Weights of a small sound classifier.
Training: muon at rate 0.016, 30500 steps, batches of 128, held-out accuracy 97%.
Data: trained on short read English sentences (LibriTTS-R), 26041 training examples, 149.9 epochs.
Rows from block 6, named by matrix and row number. Rows with one number belong to one neuron. Each number is 128 + 32 x the weight over its row's rms, rounded and kept within 0 to 255. All counts start at 0. Numbers have three digits each. After the name is the row's rms in percent of the matrix's.
# fc1: MLP up (model.blocks.6.mlp.fc1.weight, 1536x384), inputs 96-191
# fc2: MLP down (model.blocks.6.mlp.fc2.weight, 384x1536, transposed), outputs 96-191
fc1.361 095:124147118120130190102143167097136118126083097153193112154107124118122125065164111134146107149125084103079146144128097140172126047073075089145155140142082179091102151102087104105115099131090134147130154166106104172167156104120170098104106156127114097094114148093145082126110139178124141164
fc2.361 094:124124116154113186089045128176102137108170089109119136124168158136155154085103134098197131149091115144131147131132067147147198149133142113153194102126137121173139136173148112143149173105177093132135098131165111136134139127167122102143101120129037119100156132119208112178156094188101121111
fc1.362 077:159116152154079122189107131167133116147146141080144113146133133086045141162118106137078066086142115121140152116130106091139140175109172151154091106141110111184080165142155153107183151123148111182105085134150147169142117119127130079189121163133154145143114107130122140119119162141147175104
fc2.362 091:141109100105129097162097122155168117148103150130081109135106164131206143152184167142149149102195132172137059124115101161119076082111127093153096118123132103074145116135140086118152129112095136148105088130132121124128054171190083129156052094089155163105139154113114155129090156098130135154
fc1.363 099:135126151106161161102120160135157130087075086161112115106170117185111134143057130087166163156119103152113118104091158095148165151083135071145198159141117142115158092064102129130172149124122116104109093127164183111114178132145158129125100115147129187102147053101144081123083122153118135154
fc2.363 093:116096150097175135104089175171139110067108077151129107101186102140155079140101126119135108095102167113132120145155194141152136117107120082100161109146082091095101090107225151135156159150117152112124108145119101118118136086137085155177159117101167134089181146109181150180122124080121117147
fc1.364 088:138121133130106126132177170150223110183160141164074146110134092101144113110190081172105103181113171105142102092121167092150113090151133073090176123135055088102109068087114079158094108170138121096226093148197124132093143133090118098102136119105102184185155155073145214127141156108080100128
fc2.364 089:143124119125142054090131129136216105133115163147146108139129176122132081105121180151121114106122127165070110086101190132133112131120142139194091102077083179107146136094110120108099126091081161172052118137143082155196149106118156054138167069111125123131155132092170106144154085106097079160
fc1.365 040:102208113150077089128152110139166083185121143134081177088181202102180105127137108109157170041107171081178153114119136158194136123136156122129144167101112082136100090101157133094114126077136122143170092103116172116105114117150167133156175127098136094083106158160119161093043130138184167156
fc2.365 042:073133155167207136066094099117212149150150184191176249144102116122128138080152128125130097163119114065055092123144181131109123155152108127150128107141108085173167156145174148086106116144168160114115140139097128133137180135170085124185126140182169115154139092135137143167109130151135135055
fc1.366 097:095169144152100158168106103147083145153155200142093109098137112165178158101093088147119130036132138163119143140076102114159169134164153126069128075091135108115120143021153131133140168060129140127104114215148166099130158104092088144113114130155064155132113125076184151101183145111155165075
fc2.366 100:185149156101151188111122146098085128139155164177082162088130180088147140121067160125131148180109137115127151123121132154112131161122154170065126151157158138110130126145088102166106066148149138109093088135098069140156110191079132111118147099084105127131119144168112123142187114161093139157
fc1.367 070:110095139110115128129133137185106087150163108115123098154075091096086193111097141085091166093086153108141157124156169096147153119155077095168170141116107158112104120140104184162125104176086197164123069050085133111181117173103093164090152145143130113174175135143150124122141136130156058089
fc2.367 071:096139168156190134140093118088139086158142062118128100147128120120161108140105122123092144167115136124107129136100152111081151169069120143155131196051125151168122109109058111141155090098164125108116122110115116218138107083167124135230127053115121089103062161119109108096148107130076139089
fc1.368 081:146118122122063125071121105150170118118180129160088090210139129100141144082156147148182163130175136177145154130150089146146111142171107150147169137114137160127096081137189180116101146174124073128083133106129107158102120099115148114128150126134118143205199150168149118097079149111146099142
fc2.368 082:090153170104167106170104117132100091142166134177144168167075128118172132162127141127081073064136119126155147155112106168161108156115111135101194099144140133110156166087069153124151116110178146150127137129139152120180139113107122094156097084142107082138185147093130165105152143183166193106
fc1.369 111:133163126073107128111130156138153123127079221214087125133105092141112127128062102092077150118150099117136107154099161067091079172145121130113094105084122085145169153128085177133162140155119173073120100194143149136102138104079173058109073126160163088131124103113192149110184143115102129161
fc2.369 117:131063161108116122159125063134110167163104104139115127170119141166155135114051158130145141108164123112104123128083133145084175144073102112142105091095125152075179078113105140151084124085116154175138147118143076117143129154131166124068151188141108071095142119167119107130090110151124134100
fc1.370 082:114134147113121095088135163126198174095117077133166140116121142090116133157091109147092189148129150125133154135159089110200151208147153177126121175099171102105094143179141142116160110102129155151152108135168073081127145155147108119112108094144136149167125105145120116187120130070077193155
fc2.370 077:109148186100137121160084102147130143068110137138106139132102135133158165174070162106174121124170151104140186119135080107156113110081117140092071094143171111133147143220086132145137096152172123076228191193155105110140183105122188095157110123148114118072129073190100170065178167120132160102
fc1.371 128:121115144146145147127118136096186167151052091133170154101146108106112094113103081141121129102137121117165163161153100064151166145116098140164118117142090112160110149172071149137104123057094166159154118116139142099081059145168124078088117073124131139073111192151132114155101123150129124105
fc2.371 114:066104092111094105145153115182148077112102139131106104087140102119165113143039099055109106119137171072128184160103100125135155181154157117179138128109128173138134139115108080116135113156128139116142137099139195076173174148106086155169140097138076137140126042165079101083168150175144100130
fc1.372 090:147131103152063160103172193194085153149082043113112129113092131124094161130069110106108168145158164117110110159115195120134115155115143138131067145128108124178132150105086184136145144136128087150097205089107110112122122140137126073146109135155154133139153112096173153191134141125152146100
fc2.372 092:119058117153171100161135187161070159109175138145099091090130081151140158144133154127076116139116101107130133162100174097129098093135103106133154189138103133115118103131086114199139163116103122118089118158197178123073131136171115160198162099098136095155128098157118121084183171092112112144
fc1.373 101:130185152107106121185096150111090176090116140111148009129111146103178083110096119066092216171136180125101138180173137095166096142120128192159115099108187071155165128149138123106111127116142155114104112088150144113079105100141124179107108135094143131152113120172102140072148163135193178122
fc2.373 093:114075175138085121159117103133129107192111150114120095133126084176205118082109132144121151113081140142062109163067077133115073128167125111092129179131091091137109105192160112131116092145124143168079135052124082179105126132088133112129116167162087128183172132122167091172188133172099115131
fc1.374 060:204096138116063105143091114135130112077181148172119168101162122113059104094115093102146091179112059168107109086105138149132134110147127209164111171139164095155140160132133092187154092130144128124086111096097174143195140046163122139120149152179138102113085127114064109154135186113113152113
fc2.374 063:116160129087184094139117094151167122177100133111170116124105087160132152137140184121125131108080119138139181108186137054183153106089150141129177111118128124155125155152170146182146065132171119139090164151140071122061084123193121117120095125167154095152100150121121100090122120200162149169
fc1.375 117:122135209155161118132175146103135160049120128147105141164105185107195144119129130113157142113131085181168150156157110099141108109126130117073153122067104133147121119133135126112130143133134151146175103146156064155105105114088166216104098155109127148160152080104125142130121122099188209100
fc2.375 108:136140121140136161196121130145178107132158139152123139158148093137149085094104116160054133169131194145119114139134167141156040096147127114128118102128149121112143122112147133182205148120110127142066138119048164140122136120105158127138190132157103114125153090090198154092163095155155139109
fc1.376 129:125167088169139123113092141117151158110103138108131101173134145087161192073101106162132159055163144144117148098152105188128148131181117109106154104157094105037077135123137136126049191127166135097136177159167131128101129112138177092132156163119106097158152131173162102110102171186163098158
fc2.376 112:108137115149133139178122160106129185131117156112138124085146064114111148167159167089160133110150105119108148118197156122186105158141154163088139112187092163164098130130138077149157098122119073172073121156128119150152182097099132127098160155114096142138187106110118113091075168098123166170
fc1.377 105:137165094077146102108029133144139137162143152164049165107186071159171177139105201166142156202091115153114132153143179112202109136106146139144100113194120074144070111079167116141127184082132143050103137163152073128105072129162084124110143152102176095154105087157130111105108125065137144165
fc2.377 107:152044179105135076114158160107163132140144129117159149120133176138074141111110123061135081096144178130130184125141114147155111124130194123121074122162099087089127131137137152155101096118084091105109133122087095131133149131156105122129115096161121143081182119097150125159121101182137155127
fc1.378 112:136115153142108115139118060123131118100160164158158155108119116107135102107147099117093122109110114054098111080152140105129135104161156117173128096148087127124136071134135093119167204066126169184163101145087137155086081106156122135183122189122117105139107132079173076121127129162146124135
fc2.378 115:107157116154140170151128112130138169184148145077136120145107127129140093090114148137152128162100088119206127099168145166106112172151110162141145118093101103176176110139150150155067178096069086136055214126129146133097130130069149105185142071158087133171113152105175154120133136145123122205
fc1.379 086:149149134165155143050065154103094081131135151148093166092177111132117129069165174124093153137167115161111113138133085156084118104161111145103168152120088096162037165155094160092122169081139067114176128140112104100096113107146124114128176182142137139046150183104119106174155137110090149114
fc2.379 084:212108124135081104123181162111124155159143126143134059172217193100095192149176092073170178069067145148146112097089089105122182106112144176123145104102107167082110090200135103092138129108162141138090132114124120135091135132074116104100126114112160120120207145088170092181170086088182132144
fc1.380 132:103146145093120125089118165169156171084129114139193096119127141103102151132139194119064179122115152177133134142154132127155128143142171078198162190155080135105125170120103074141129101139132109108072165164151166177128099092101102156124110094115142117114117112135150150156108146167126139093
fc2.380 128:096190158116197155128104130083108063115068154171105128125150099142121091148145089139146109108133105168120144149153162172077114088142145125160152109119124130137119168155083141162153126121174207144122110118103134156167136000124186102135089166132160191121111104150159112099127164169128139198
fc1.381 091:137139148102095145181110094121122106138097106156149110142155101093118180134075186101114100134080141092159187118093145086158152101076087176096124136142082101142166126144104126136131106083125130157098136164066105107111188158104148090124124164120111126083144152133162153106090136144119155101
fc2.381 083:131125137125168125151127120162100118121111142094121119111097159115147108116085185103112151142103078133159175123100121121075186118076070141094066091057089103144078164117110121136149133140153107156141157148219167110136095134156150117089143120142077170222101090140149190114127098191136122095
fc1.382 103:129119092131035165123105128120135065167092139123101182117104132186200184135133181106104092133083122215162128142109080105153113131179099085105108104072131098141117152152168070132137115130175174144180177150099122136103176168143091105117101067082099093097132153140093087147117092164196135104
fc2.382 097:137142151144102161105046150111101093115132193147152092071101106084114175107143160135108116108105081112122157124128142095156120110177094119133154073072099126125139115092118124166142118101191161169129084114151057093135099117103159075127093104092132143167131158152138152091195152201149114080
fc1.383 065:133102112095161073140174131161106103102147121153107158169158131131142128097127127178085130119154119079107101082172143108125105072129100116142087127098077198065083171109159090122099149149128132114132090183136093090097089140096143093159120138187100119222095103140169119125122106119148117136
fc2.383 079:086171119117054178202045116128086057132140132190115117080133073125165112144156188115134160105107149197110149115130186125177118164097097175099100104077136194168132142138103093132075135094160146091134107097107169095093141128073110156125110160120084120126123080117151172105128131164121105116
fc1.384 093:151099099100122047130154189123106170121147056184100139147169131157124113144164093102148181114111151150117095178091177142101111163057133145165196134098137153093114139113136021089173173104163154136120085131087147159134153139081153123092128142160141156184077194144089061119118155090149134128
fc2.384 096:093147102119150137103175177132141118153152129132123116165095145095112097111163114136100152132128158096104148159157104118104149132128126099145177161110161115175115127126145118112119116119156181061081110109184134111060145112112104129147133067118115141059108110158137116126112175073088129113
fc1.385 097:183147182135145135134158134085113131116083144131182130169088112091161111102135053139056047141163085187100176117129157116102150129107107146103093168136147113158108064113174135157137107106140125109186117110105136121157119118124161070151169152198116140124104106166105159111137111139208121142
fc2.385 099:159179108082174138122175149144154125104091082123094171121086106108091069147092130131113159117097120082135141141156117103183106087102162154114125100147162115150147128164132103125124102166087163138128055071158162143162167129088185147111084092111133146114195174152101130118156074147139136148
fc1.386 113:142124132193042109166141138106135143166162181136133171103127126164070162112171157125083123144139086153106212157180138086074112182135119138128124145167079104121121085087075155066135115074141108132066131133078210103120141134151087078126109119152109123080112088101168129126110132085125117168
fc2.386 113:107132131090116170175093128128114126138106116147137106086192104062234153139173084114100143067158147062123131088099131097119160176174162121105150091146154135188155135103159151150146110127147091053106103081166092122140123100108144072103129114086125105097121157099112153154147114135171104123
fc1.387 102:172130110063096184073105164107066157190123140113115151164105116170133148061155130106105168083106119140144133196091142184124085117155145072076143145136135142161097127144139168153085191173122155134178121107133095106102158171145104127163130053090101167119152100157180102126124098170160130113
fc2.387 104:132146126044116148158103153085145112154100154083101162106130138098144108112113123077155106101130175103118101119123147101147075114134089152104163103142125190124098182131144123239160119169123135059110163130124164082179145110123127124089140145153142127132128122134122062164197114199109133111
fc1.388 035:163116119107183153122109174111176116116183139112124099166155155111093141172125047091136083124108159141153135146172131188135095096090089117165077108125093088100161106169112104146170135127145125139142123111198115158147068125110059116142144054119097137120131149123096088110046108122120094185
fc2.388 037:138186154121128110144136170108124102154089131106154177128107138101197126155078090077132161130100129137096075136182148118093140133125151151140128135182109161127095122122149176108109168140209121125138086107135170124150152065146190088107110193088144064132152207135141191088099111171126129110
fc1.389 074:160121148112140062187086144078170140067129178086142152173153097122107158076101162084096056120129130179115109079142119137121133164132195095117188111081169108135118171082137123103086127093139110126157168079134145019134129040108143134171184138104103123105140087083084185107144078154146126133
fc2.389 079:112178101125057094114119145164137114204177132109172135081152062091120125167086121092123155190143084130059147147157151127145101094167143161164094147110123124157179147131036128093135109047050210114137138120115061218133119170149177120136100151099110129149091092155122162134095126185138121084
fc1.390 123:101134116066164164155103163113097160144168200105144146164150120125092180144130125152135150100086149136088132123087135156111166102132148142148133160113102110097161105129139129147173165091130163197119140205157147170153103135088095167075157137148145086154126121119130165083136121157183116157
fc2.390 110:140181126112152077103124042154105100149171101125133099135105052144132086155133126120089164038120177135145132129175139109075151182123149124193178180169161079116123097111138108123117242133120180075153100146138121076105125146113124120108114211113073141140131127174152082129102127162094130131
fc1.391 153:114104116119138144098147167160077178121125121163118126123137116156103162159133133141079158209123162124150126136153170133139106139105148198127097097173116142129069067103132117088136151147145154117157084175072135105141138121096098094100101093151086183108147169125119129190150124111105175181
fc2.391 141:118144100099189137163078119073180159080115137130123102154089096112167145149110113114172112053143147177164168118126118180140090167146101045104149077085108120071131150108137124134067149113111099120111168139103077158141095088104166088110109089142180122182117125083158121137157132127165099194
fc1.392 082:169084132240130123190118158164081144068139116112094126110138134131140109171119085181121170152107152089097129151114101061122198139125159073151179074115104119091136142072135158201187142137066149129178041074092156138130153153154153097103115142152066130172120081175079149106102089108143134174
fc2.392 082:067156115158147158134112098123136106062099124143195075156140158124103133181104169185109052132140163127196117187125125057193095137148113114092150158137143092119152126124134143156150125146141125157179106156136123132175159113145153100165144103129115150152105156094103125156158123096158150143
fc1.393 103:181125206125178121122169146160134110140099120098087194105145128062138164136096101137117153134122156150155117110162045112132090137148169121140113131107129102174166150166078049144117122113164156142112165203165121174102103164115105130135097134155105114120129105125124138096127126146142083148
fc2.393 094:149100125106178152074125072122123156146142129192172108133120149108100078160087164120147131104133178104120116155138106131125161177163136159155145151114119135152060130135158138123137075073136120143116175128167113130161110152135164063131107099189173078111089124095139035040123156106128107102
fc1.394 114:137119095075128108108085118127155174112150170137137117097118198156126132108133152174157130095168124187195061176121144112198115107172159103165098139137115125133140193059156128022087155100102148156092068142164111112110161150140112144139122131143118148131126190136178116082150196126147100109
fc2.394 113:186117115145122191123094082120145100172084112090102146134136124149090138144110138091167130138142079157128172112107057123111069142130117187178148129133122088128122158106101139088099156137110111094111151109102110072121117117130173165130166110171125167092170105160117087106174139163121103149
fc1.395 075:133100102142165133091166117072113189145128141122196116118162142093129121092140151135109143084108122130121147109188160094101161155096128091121111175128147178158163158158122108162167119118107110125076144113133159113076154154178121138105138124083115116162119153114176084144190141149102090136
fc2.395 071:131121132153136170100079073152104185114142122149145077221108144124158183124119135153115218127108136125077140146128139113142146130119108112142135079114100074170167102108143107120104115132124185107134191116134133165157125158079099135107198118120145034107088058169127163108181142145132150094
fc1.396 118:135134132157172131141171099121091054122122104090141187102109142150114084187116098066089120144105142160123143094102102063117202208131090093205122141152066172163205119080125130086141124143162138101146127135143124091142111135132143149105137134170149142129085102113175179125190099142190227104
fc2.396 109:141094134167107130126102161089152178184132191120149103163105108159142129162149113145126172159154155098105160106135075213119149144159110152115138158071141085158111066149158153106142169126128102095161124138212158086121179170157114152151146186117137155128105110137137137188175131123107171176
fc1.397 087:158150137083134131096112150175082143153065134167126101125145110106194154127143056145138175078078116093121097165080176124117113170049125131063133123149100164137079105083103117123113173149150146110195138175097132142168141165132126079136099139059172101123101122133188051150157146194125104115
fc2.397 088:131079126100106168091101192072115143170107103098131139107180121118210108130126129118166096090111155161145148090099059144152191132087167149117156122159091107117137115127145065113132091097112193121129141107166141082113203172120113167120087127095112179154117134139118081132157135125086131167
fc1.398 082:074099102159124127136105171156096138123119143125146114126129067183110112131147088121130123095121108206122164187081133112116099141024140093186073118129125161078145103160151068115132117109140158135113127145125124091055147187144156089125123133162127083081192113098141168154122104095089132176
fc2.398 081:101120085141150160094123168169136067104183104116139209114111191161182071161094124111115088151162160121135159148121144087098093147160148105098098096092163075090111158170168213106150129138135111075135140156119124118089082097099087186184079136152104059131144074118167107102141062137172094146
fc1.399 075:147102138106193117151154136110104120097094127088151122146141088140144137126083166112151191086127146119103118144163074113124154136175096157139147148165110104157092121153137116160149097078176081138109098176140188047147167143135131155125162170099145121110153096130099096163115116133133160121
fc2.399 077:081058119179115137117128088096147154217100141100183099101156144131127149101118106138097084175120081114202129107201076120146156158134127128071139138076143140159130138167092055095084115147108137098147126158108139151112068153119152170151061145148138086109129156105161134110093076165103141149
fc1.400 065:149093079166156074234122129077159139132196068142134176150047166116168118128092115129123157185171120154125103101111157147074169092162108139137149108139127037114122122126146121152153131104130086124102043157069094203140085115122146132105132095095095126152145099125063124128097140147122119143
fc2.400 067:159139163168141157148119132152133118120133058156084124141139147111144097120076139114159101094094160146072185111182104114075154106136169154093134128123092099152095137159176157097096183136152095082187107131114126148104170085124149155163103156141126150112126142135177106151118229199129145140
fc1.401 097:077203134186085133188245158148133105160119136196083104128121142115117157116133123109106148101132183087152110125087125086139169126136147137084144154138042167139105158107153108119113168163090113108175143113140122182139111075133148145164164177155103107208135132075144139149134100127200115130
fc2.401 095:172037144154088153103131109157177131153101143085160135171149118185157135063137124142119161152187167099132193146139100137124152179107161110138118097135133193167130128101106072141132156095157092110158163109093089087107139148072095119166131082111097106084178128129110143108138092154154131141
fc1.402 135:166122178125098123110134119155187115125124120104154109103134164083130171170086110153120111102118131085142122160138071108087111135116181077143217185123105158189173153182091102129106113131130166141134169174117068100098055155127131118130105172127071105116152173124113173193108119084130104149
fc2.402 119:185123111161186122143088141159131201125083134179194139120143127113130190172100074139155141075169123124131166163152134120120110121170123102076126113120089126102090131099163153108082093049138171159111121127144172183077061131130139050100068131162134076130135140075101156053112123122158064145
fc1.403 108:162103133120084095143154181133152143140185133130167081103099164148139105054178133135125090141149100149131146100168105150111152095134095161170119146158130164139088152140211103144129118156123189111089000141150182177136175191100163132105097180190110063081111110083103135094091071142183120155
fc2.403 113:117148129120123128123133124164173031198104102130138123144147152184143144135182106127137139131083046121144088122111148150143165119146121092147111089135102111191144121111178120159155100085104103112129159121119054133084095126142148183120137091091123132180111139177105143094140129170141116151
fc1.404 096:144118139114104121120102096117159134170089191090117148108108118185166102126082140117131123140115110098163085082142111102178073102110055123156074152146103131143083148148125141128114128163133130130118043132115146116120020142094147180128125071076143143105138160109109048088157136074159134184
fc2.404 100:143125095103104133119082153113140152089126157115123116107104161120122156073071165137191144203170162157086154094147130143104070118113162126140087111084145099102097134096054131138123102106121143135114160100101175148164105082127087082148105166195153122205076111128155113119150171158072131120
fc1.405 059:135092106096166118186086179037132170079092116107077150070187083118138133089113111174138120154063093090124084116130138084167141100141155139113166123190128180129089085122110122105181092087112132174112119107135137100110158151127194135126188133105140111103123164174145083130104083165093091171
fc2.405 060:069112122160171128144170155126134129152148117150098077100122140140099123103070113122130134096121086159188092159134080140189083173161095110102155145087092104223143158120129116155171145135126151129166091155118073128114127155127114105154076123158115081147100139189125082143181132178139147084
fc1.406 076:095164119140091105116118168156109112099211128154146109106164123135166140119099103087162197131129132121121059060066104084153128083118194069124109108145144066117146087107127141098135118121106139137139135057105081138156103089178152106083155149182210097191181107136126163102131119119107071069
fc2.406 078:035146096156146134153117149089098149124136188120101114138095123116127109120129147150093127088102122128117071050159166139123138100155066139103112151157154168149176144113158119127156122145115134171114137085128075157113161150133072151151122158068084119145107134128209134080136120177110093181
fc1.407 068:136142140163128134141072128198148126160123121160130161120165133094162151148119129126167078129089112113133145163134106075001104118109132115130151139161108113157097133135142160109143116121055145118126141089123130203205097161161088118161156147116073098094144125141109180127127103129109153149
fc2.407 073:116115150165132150128149133118116064125149116084151170129123110125150154118148077068161118097096096128115155117134129200114121090129150173114144132159070141099086125101138160120115084092166117104192121088154129134151133134192154119096130146124123163057079188113111102115120102049126115188
fc1.408 123:107119209055166180098143086125098156112184141123135111148109083104103152147082089094140117087140135170115122136129184132138090090134150093150120124098178145185132142164150112101093186181156150138088170122137148148193188106164143138101129195135111124131097093114154097122137163121105135135
fc2.408 111:136182150111113136091114140168082125070111093125037088162152150173182143142098149106162178181159169140180133133081095135141101118157109176132148121135074129137142113199156067138081138140131114193119137094118116154190145096192101180084162109167144142140097112145181119097134133026118167107
fc1.409 092:118180108108104137121205126067170161183072103161076123109106182170131159153080182145089101139177110161119153081099168140110126118187134156012163141124124189132094149099093158105137143105150139202117112121128152212061161117097065081119088129164111127120128094090120114109101207093155094117
fc2.409 097:127097154119142148154169164211125135193161132152108140078160111114141159081150082147074144233143176165173220068120137185104071109124160153135059146160114135165217149116103074169097096224158139154157130120108165107125093146109157175114150096080120104120165064142166115124168151113149144097
fc1.410 129:139168159104139070111112128132155093116157149084099095110079107058130096113172159128146184126113174117094125135107059048139113109124105140117129110152143121110170171140119127187126172087112101078122144179129134158131068082106104130118134160141120079112124169138151121129136141187142109151
fc2.410 121:143164098159100099139185103093122136123126143110188114102175158168159107152218169126138144122080093133103128103195090129142135200088127095059140192118179167064113105115149122117114111121129129155106151088160121109125128044162146150214163149124129128083137104105070126118149076131108129190
fc1.411 104:106113133152139114141096106152137075179130143139132176140166163063075161102118161128102146129093128141134184074156133117144137097138155112132127182109138103097122098128155085099104123142129129174124192165140123159084123037108089147162153172225135149121082137163132176162111092119096166164
fc2.411 105:103180115164127127079140100154131104116137133112096255141103118090168122132143110091118101098143131124081163105154145139159177101127130159154124181097187186126113117143143084110111128214149110137162112116146149128157148090147099136110129129135096105145214070116104079152108103144149117157
fc1.412 111:133140106105084095134130160139166148093179132115065157098168182142095114072143104120148114185132101109191187165174164115184136035152103153155108085165135118137165131122152141148124102125153100094106108203152079163122126136099134102097129131158166102132113128092113122152144123144154088144
fc2.412 117:124129082061152106139116080085103077174158187135174155101142106171180148165165147094081123100127080149080105102098189101125080103117152111120056124123100119128150147154150100108112119113089123096151153131110124074142113126148173152165142153065152192125130113131089140113170128197165064156
fc1.413 117:163157147109089115103153091137144108151127149132175107110123132148113129108154167127121167129079163169126130068150156120112091100075092160134094100175130079174199100105092046122091167121124202137081119109073148123104167100200149072131119137098133116105120146198129170135113100152143130109
fc2.413 102:097096072070124122120129120088124142135153158130159140179140160133123093180162091173147144136133149113156138152132098136107083139139170137137153170082096080137158127148177185170121183110144169149146150076146143088108172072145126095136098211167115107171176118194118135146110134158192140146
fc1.414 103:129076145037121078158135125114159164178104118145098148128160040188134123097115138072100097088103117126094141154077153112079070166114189147099085101103130111122107073151118154128103113122159212101141169118145129119125166109115165183149140135101185090138156098126156150125125114218128140169
fc2.414 103:167153148143105111085082128149114133161116129142129136102145182152109142160140092101145100142085089167076086092129098172122145151162099114088138130207121130140099144189155147109165132093125121161127115181143103138161109153119136142116196153172161091121148125146133136146188083121129099135
fc1.415 074:127097109114178199133072122107074187135108145160145128128154134132128108107122150163105119072222135119151111089088136142073107126135092098119189108077129164103107097185079148116113142120106115152088116103115115103182113141082147084119107089140127077146159142123119157103211122161148141184
fc2.415 084:143127145226166155144137113121062090126131182191124155129085128101147144179141139104118138122163075144073111173127156102143094121129115118126132141123108153086116126141162087192094133115123124147117137171112190138143118137093126095163206141085128150136170102095143128128097125216117130127
fc1.416 066:191103137117194120140122081102155146164097120148102168113108082140103057137136126123136139117129089106114112114141117140170136090185107094202133092115144077090139132116149154156086071065098097141138118147214124133201110114114145145172135143153091102129167089131135141119161137122140148208
fc2.416 069:191111186166149063105097096108179065174089151105132169086091192068161099130086137127138132134101133113113191137126203166133134129104096145155174125083111133150092132121121121127175158062117102101155092158095148089124187125111134161150098079095123135157107104104091154108066065165119114085
fc1.417 101:171183078080162090174107177133104164163091160095169133116119116132141073100177108145106122065096173090143125127075174096135110089127143132114119132134103116087137153148085172156120178175165108153199086162130110133100159155131186098095151148159134132125082079128135177144109102128149123131
fc2.417 102:172145102151135076123146161125133122165063101139146175133148156165109154110180104180115197113162110154136124123192092093105150065162170075118061142167079123130095137082132146142156142167146074099036132148164144118091139160105074144060122211152107176179102122088136177173151105111128120080
fc1.418 158:083141140100123148099158163128095120072153026114118102098058184129137124178155082206129130132107126114132178149079147167100175152126120167105155111142104075084108213075206074103156097101082116142128113121155134135116134099146130089184065096098134082134129158168115141171134134141118106174
fc2.418 145:113134131104109140116176177081137182132129153131091069138082176052123173143091134128144130098120141163132074113109163137099107167136122045118121103165135111131124072106100155152118165096105093129170134078109089128117136100153178113154139117122178107087119178100114139171140143176111136112
fc1.419 143:109103092148113135102123135160089193076108157149165173095155095138189158144123068157148123132147120047142148093124164151112130079149079159146147194111138139135165121111098150115182151140111114143162110113102193107165081182137161103076117101085149122101091123183139163125143123155104132097
fc2.419 138:068159145104139122123201127143124083140139094125121149105074144169067092144085103173146102064080062113141164084126102124119073083153185156127110133152144113096152140087128034200150104110174119152135105084150132127174101085133150203128154072130071180119148095119128112156158129192179147116
fc1.420 071:130129156138127117102116140134140130135123111114158186130186134093103198149097101130134115153105122058121095099102122111145138154156126155132084120152089114175101133125115122157119113104160151175102131138086124157122096149156128098146100126126108116113147164164130109076169106148062123197
fc2.420 083:135080165142093035154116188123123146165112135132103156074104165125092109084183125153149080137072094112125167109159107085122149091119070125167164167142119148125093136085032172092118162119158128147089097158223110143135112158159125111147114139171128143143144139117130089127140143173126128144
fc1.421 060:117102116118196094110109105090050135104186100125061134093147136087133105119123113137151133135169155084106148168110169140144159137131173097076149120136123111098102123124102082146188111115166146106066096105142136148070156153103121119103104114109088041082162180068200185220135113122128143118
fc2.421 069:117127152071086126089074171132175104094088126088155125152147150093124125099114082162123105126112098138134136178131112102089105129099213118174164105192145121134123151144106143114162170124150134151157113109114113140152122116082082130094096137153153102100146126085090128070140145163178132103
fc1.422 115:113157109163139145139102181095148127152134140079117202095134165109103153114121163177154129114183073147150118144105088126129117185122139110064138148093147124118106138168143103162109148156172112147112179084142129130056137133109153144123125075104131135107182146107147095065105178118137061138
fc2.422 109:049076168185094171099131177170127102138136139134114129112147131163119176175130157145167165141157128111123120093168124176114107163202135154064177068144120132163146141124120074177150082103148141069147092131151121089083084153105070113115166194137032099148074159139126153111114102163064120153
fc1.423 087:153170099196091158154078134130103165121149116122164091128097137148065165104169130163090065108122116174108128064128151167101126116139151103136072161122102164183107123176121103074124134151138110172152132110069169110161158108104211161113157075110151191074146091134152080180113110133184129109
fc2.423 090:103146147111128138141089075138099131083111170147134113105169109121143200141084127108149156100171179167168166178192148181100142097167106169140103195120229146124130129159122175076096114112159160122145111108129134112145128160105135131096173148170147170136150076123147073156159135153108093092
fc1.424 100:177181124152100075161099179077149152188088159142087165133098172131128130213124156139084169105128115113146107111155160162204164097110047159056124106165111125109134162080112152070118123078110102127141148115079123142133157206143144147131148117148162145054085111156179110107179158066187123112
fc2.424 104:136101103120135134158127194113131117073178111107136185084138202073147131117090059083147098126106143112105131097095150176124134119111108166106144058114158147112084108146192154133110161163107093106090175093128146044154111140136114127120174106131112149145087120092166099154146115054114117165
fc1.425 072:187082139059122115104129113197090108167100169127074148121163122121082186155136143117187125097118118088152120149119107115089100063144125108110161129140149130134205178101170140110160085165057110064128124146124128107075144158120064027159116096104089048059119072089143138136136166114068123127
fc2.425 076:199157131098095105120107153140115132151113068077153196162119152146157069127079091102118078167134106188151156110097141149170101094127074137161118143154165126148173113083110118141157111172099105148135124170144140147132108101146122138106173127152118170141146145137115162109081092084170115130
fc1.426 103:147083136099121094114140156170200158096078098153121131099119175116147164135130106126094121109126110182108106147119111212101171098098159174132093129088115167186107171147123121111091107120089102114077106167106110095078129117180097160148123116166186136136127064132152083140143152104170154157
fc2.426 098:136149109153110108074127160087122115168098117104155130174194117101092117150186129141104120133188154125137140063172123134105119148162143179111129122101065201120173170160165100156125114097163139050137153140102087130141138093196149170147114123113145135109104147138133119156159154128102136125
fc1.427 062:143099093087108146134147142189140134140094140144132083106114086124085113128100082124161154085093117137121098137143178161080114127093165146151158114112142155138171117069136116082209150104150069147113141076156113199101155211139077093080128082129165110113085096141107107179093107160140093147
fc2.427 059:130195120101136107099093055133136162082137119154165146116094130128142174142077111172104052132113122178109107101078151077070129128095106138086148155176187134113135136148139109155169155145115169142103109105093155150153105170178159132117127136213159131198123130186085101113120117150159146159
fc1.428 106:109109148125086101111130181119144154129079165133146112078121169111081150118105145194158130154173096131065135060118119055100109128118126092116149144087117143120147135136164145165143113161154142131051137188101178123054143123159095136188137115134128110104118129149178146111083141166144091169
fc2.428 107:103157124119089133109106141125150179184168097152071183165091119095101161065075050203167077113130162187167107140206140128152123142146157140133110097160083111128116148125169159123109151122138134172097126103135115094137177081161162122123187112141096164134159183094122100129181177131149141124